config.toml
model = "image classifier"
dataset = "Sentinel-2 satellite tiles (TerraMesh)"
train_examples = 72500
image_size = 24
crop_scale_min = 0.7
horizontal_flip = true
translate = 0.06
color_jitter = 0.1
cutout = 0.25
targets = ["main land cover"]
num_classes = 9
arch = "mlp"
layers = 8
norm = "layernorm"
norm_position = "pre"
activation = "gelu"
layer_scale_init = 0.01
moe = "top_k"
num_experts = 8
moe_every = 1
expert_mlp_ratio = 0.5
shared_expert = false
width = 512
experts_per_token = 2
label_smoothing = 0.2
loss = "cross_entropy"
optimizer = "soap"
beta2 = 0.99
lr = 0.001
beta1 = 0.95
shampoo_beta = 0.99
eps = 1e-08
precondition_frequency = 20
max_precond_dim = 1024
one_sided = false
adamw_lr_other_params = 0.0012
grad_clip = 0.5
cautious_weight_decay = true
steps = 24600
batch_size = 128
epochs = 43.4
lr_schedule = "step"
warmup_steps = 4920
weight_decay = 0.2
adamw_weight_decay_other_params = 0
Rows from expert 3 of block 5, named by matrix and row number. Rows with one number belong to one neuron. Each number is 128 + 32 x the weight over its row's rms, rounded and kept within 0 to 255. All counts start at 0. Numbers have three digits each. After the name is the row's rms in percent of the matrix's.
# up: expert up (model.blocks.5.mlp.up, 8x256x512), inputs 296-369
# down: expert down (model.blocks.5.mlp.down, 8x512x256, transposed), outputs 296-369
up.38 115:129157179110145148139101146076119150199185085133104104051122130092121149160121119119160120119161134138153138133142163185127193079094121150163111130141148167100100087173137145131137182135155145066119089151122127142105082134
up.39 091:120122108104068088124139118124193129105138098114178116082144105172131108121108136144162122162116138125132114120171144103097110158188114143143061132114144098101202144140131162133124148123176132107157095121185128063128163094
up.40 096:143162102112136168116058130115152138147144086106091141171112143154120104174166061127127123164138143150141141121115152092137199099054119097207065131085104123105137166091141112137130145155113137116108191136145127144095110127
up.41 092:138116130132119132134092209147112130124137095072121150125173127188117130175089172150111171125119059118195149225107130089167153140098111149141183115160112129145127117143148136129092061146129107137076114165149128080106134143
up.42 115:159118146071143119107146095070120121165153135110152115111118069118068092125110122171144161185098116120073147102089138090084033154126101126186176161119112081096134171102118168066127088152083131150103158118148166141140099147
up.43 111:114127138100133118166143154120074111187057090128168134148107113160142098184133102141149178132136092160122156158127133127185081126195106132112114139152134144123155155129104114154098114114128148085176060087156101093120108153
up.44 121:115157128138122146077099138162080124127138155074100146111110111111132147192165166161125134123083143170109144196170153108183159110148098141125175169182076168127126176178131159152132078117086107132177162181179088151125128137
up.45 095:102154115075171142112107153125156125089145115094167089117103092135137081104059157169120103156096106172131073105107136154206120163193098168176115105209093147141134192145103181091084083139116161119163106100172099127121093155
up.46 097:140123158129132140094110135136148095118149138128127137109112129043137222102125148118167143143156136133160126145110072108171131171138145105140103152112120163102094180081079084105128076136147064141162218154171126116157221050
up.47 110:121086132121127155129137110144153165092155133155166144127077160100181072069167156131074157146190101078145088155097094138145081129127113162125158075119123106155139105072166083128086154113169101134166057092135105083173070195
up.48 097:098111123081115153119173163126111104054124121122128183159136132138135194108107166096148092150131099121161088064132146119085117105173135122110097121083141173110181150102097201092139127124158145136108197119117174089110124133
up.49 090:103089137155072164124067108195171159144071156126156086101151151129078044169125107158163105137120102116100092112146145150096131134026091087133114122135119115140112088097114142161115128132121067091148088102099095123096121114
up.50 093:128159128111112179155177127145109147102107129182164087123151105148122082111131103103205134126130123155101094140138110142102066126152106144151154106103099113094147077154152163153150205154173150140125136163146163117162089105
up.51 089:109072112164164163152119095153180139103133164129160158113110136126137071160096132111121128117115092138144131155150232131161191091063185116115137142104127100127139130118150109119087209070149172097088106118129154107137205108
up.52 114:094107129112119128134122136147128161050192108097117142122124123176161146125136159088083045098139132147137186165128148147119126120148115091127054146200136099112104104103152118173142130145153120110113115143126140109129188165
up.53 130:095120085115197126121135082161108150076069128116156154133114201098104085130120136115121193129218110153123161125117101161113094143092137168116121153167135109128171139070129125113113091096183104156094081150182128136123096101
down.38 108:094161163180108115114171105144134191116146065124153145125143149120095158059059112154111108090176138180137209123080149100137171122115165188135071106087119104169143117143124118216142143105098108168121119134158220095061114126
down.39 093:086164105125135148154156134119134063107145082123157129125139134112135170080128094160181109155143109111142109125078185138089105112108144118157101104086081139153194134110141137179106148087174101141202088138102082062112078098
down.40 119:111125119127157120124113117082087089093112150111156123131179110122123105134121174102090129116075113113124128116177110179101108109158129123109126080117094137173137153158104138193105142165128173139096178136140087101104134103
down.41 097:192137109163110119130124121132213133128093117096153128135105093130127005122141116145086079170200143118147149129159105102121024155062167116138185137117101145118132090085137149118122196145154125112098154092092157124113104148
down.42 108:129131104177137150120124194102115102143091097123121092165129099039064048056108112122175112180140141063138057171131202164082115087122170174124133125139138113102103099089144141165082169158116103118081181092133128126142071133
down.43 112:141114111136103160119082131093127114145152079193111157156132150064137163165228161125154147114172209123114134143105069129108062179149191109122157108081149159070104164149111083082095158106165138172073081109088132160116162116
down.44 108:154077122128031105169131150135098137166140117133139151104127110112131054156116089118129130069080148155093120144089150098106113125152102187142079172102147076117105167078067078152108155115082202150146073168156121131138085181
down.45 098:164133112172089148172151092123146150087119138105132134140143168139153232150188201139156124137169145115134088158130115128122103162142106059159110135100159077129134158120139132110110077150120161100188079079150094091144112127
down.46 100:142106110170181118173116098153062115092120138196135122079139108106105089149114169085047147137110113143114105119108129116100144111143177152134109124156133150137130187097182163143107157091130152152116121094148123111055073121
down.47 103:135186097147142114144211131145095114188109139143084111129171105070081101136084140108130116153147097153075071167085109096160120128129158104116055165129106070120126173126108132109130127112105110120145147119111165168119065110
down.48 092:184099085117095124185114151139156129127146113189150109140124167092096062172176117143153134081177214152165127071083137149106181135141133185142142128126153125129123138124160165188153162141123105172135166148152118191159079104
down.49 100:176149156106207085113124142172145171125192122133074101133199202130136152145112156120134152155189155099147158165095124113199079066130082060168152149097115171117154144121097129112110046103116134142134110062173109125161121143
down.50 104:152102136149167088104149126222144151125143181105124098106147152137154078118106135110035103120202177120099081189171126136138151129182107088174086119149102133106165144086108140107156116184078147122046156125171095090124122083
down.51 089:106150112167066172115117140042129109186105123137115097119114087163139153129133070194100153118134135135160098180133114167090112062171157128154145116160110072100093090181137126173108094092153145155153133125142108111181120179
down.52 110:123163149140174164067101129180150117126100158165174151156179114106145127180161151157152156119091118117105108161111130145179187124112138127140202169164152085188164144173077120176186093159188108161117134133114175168164163129
down.53 104:104155139111124041122122172073083078217145116119132137108124123107152077135116091174126145119177086127130093098004137142137111085110112150103162082145153134107096226169114117130108045106160097092103146090125143141123122138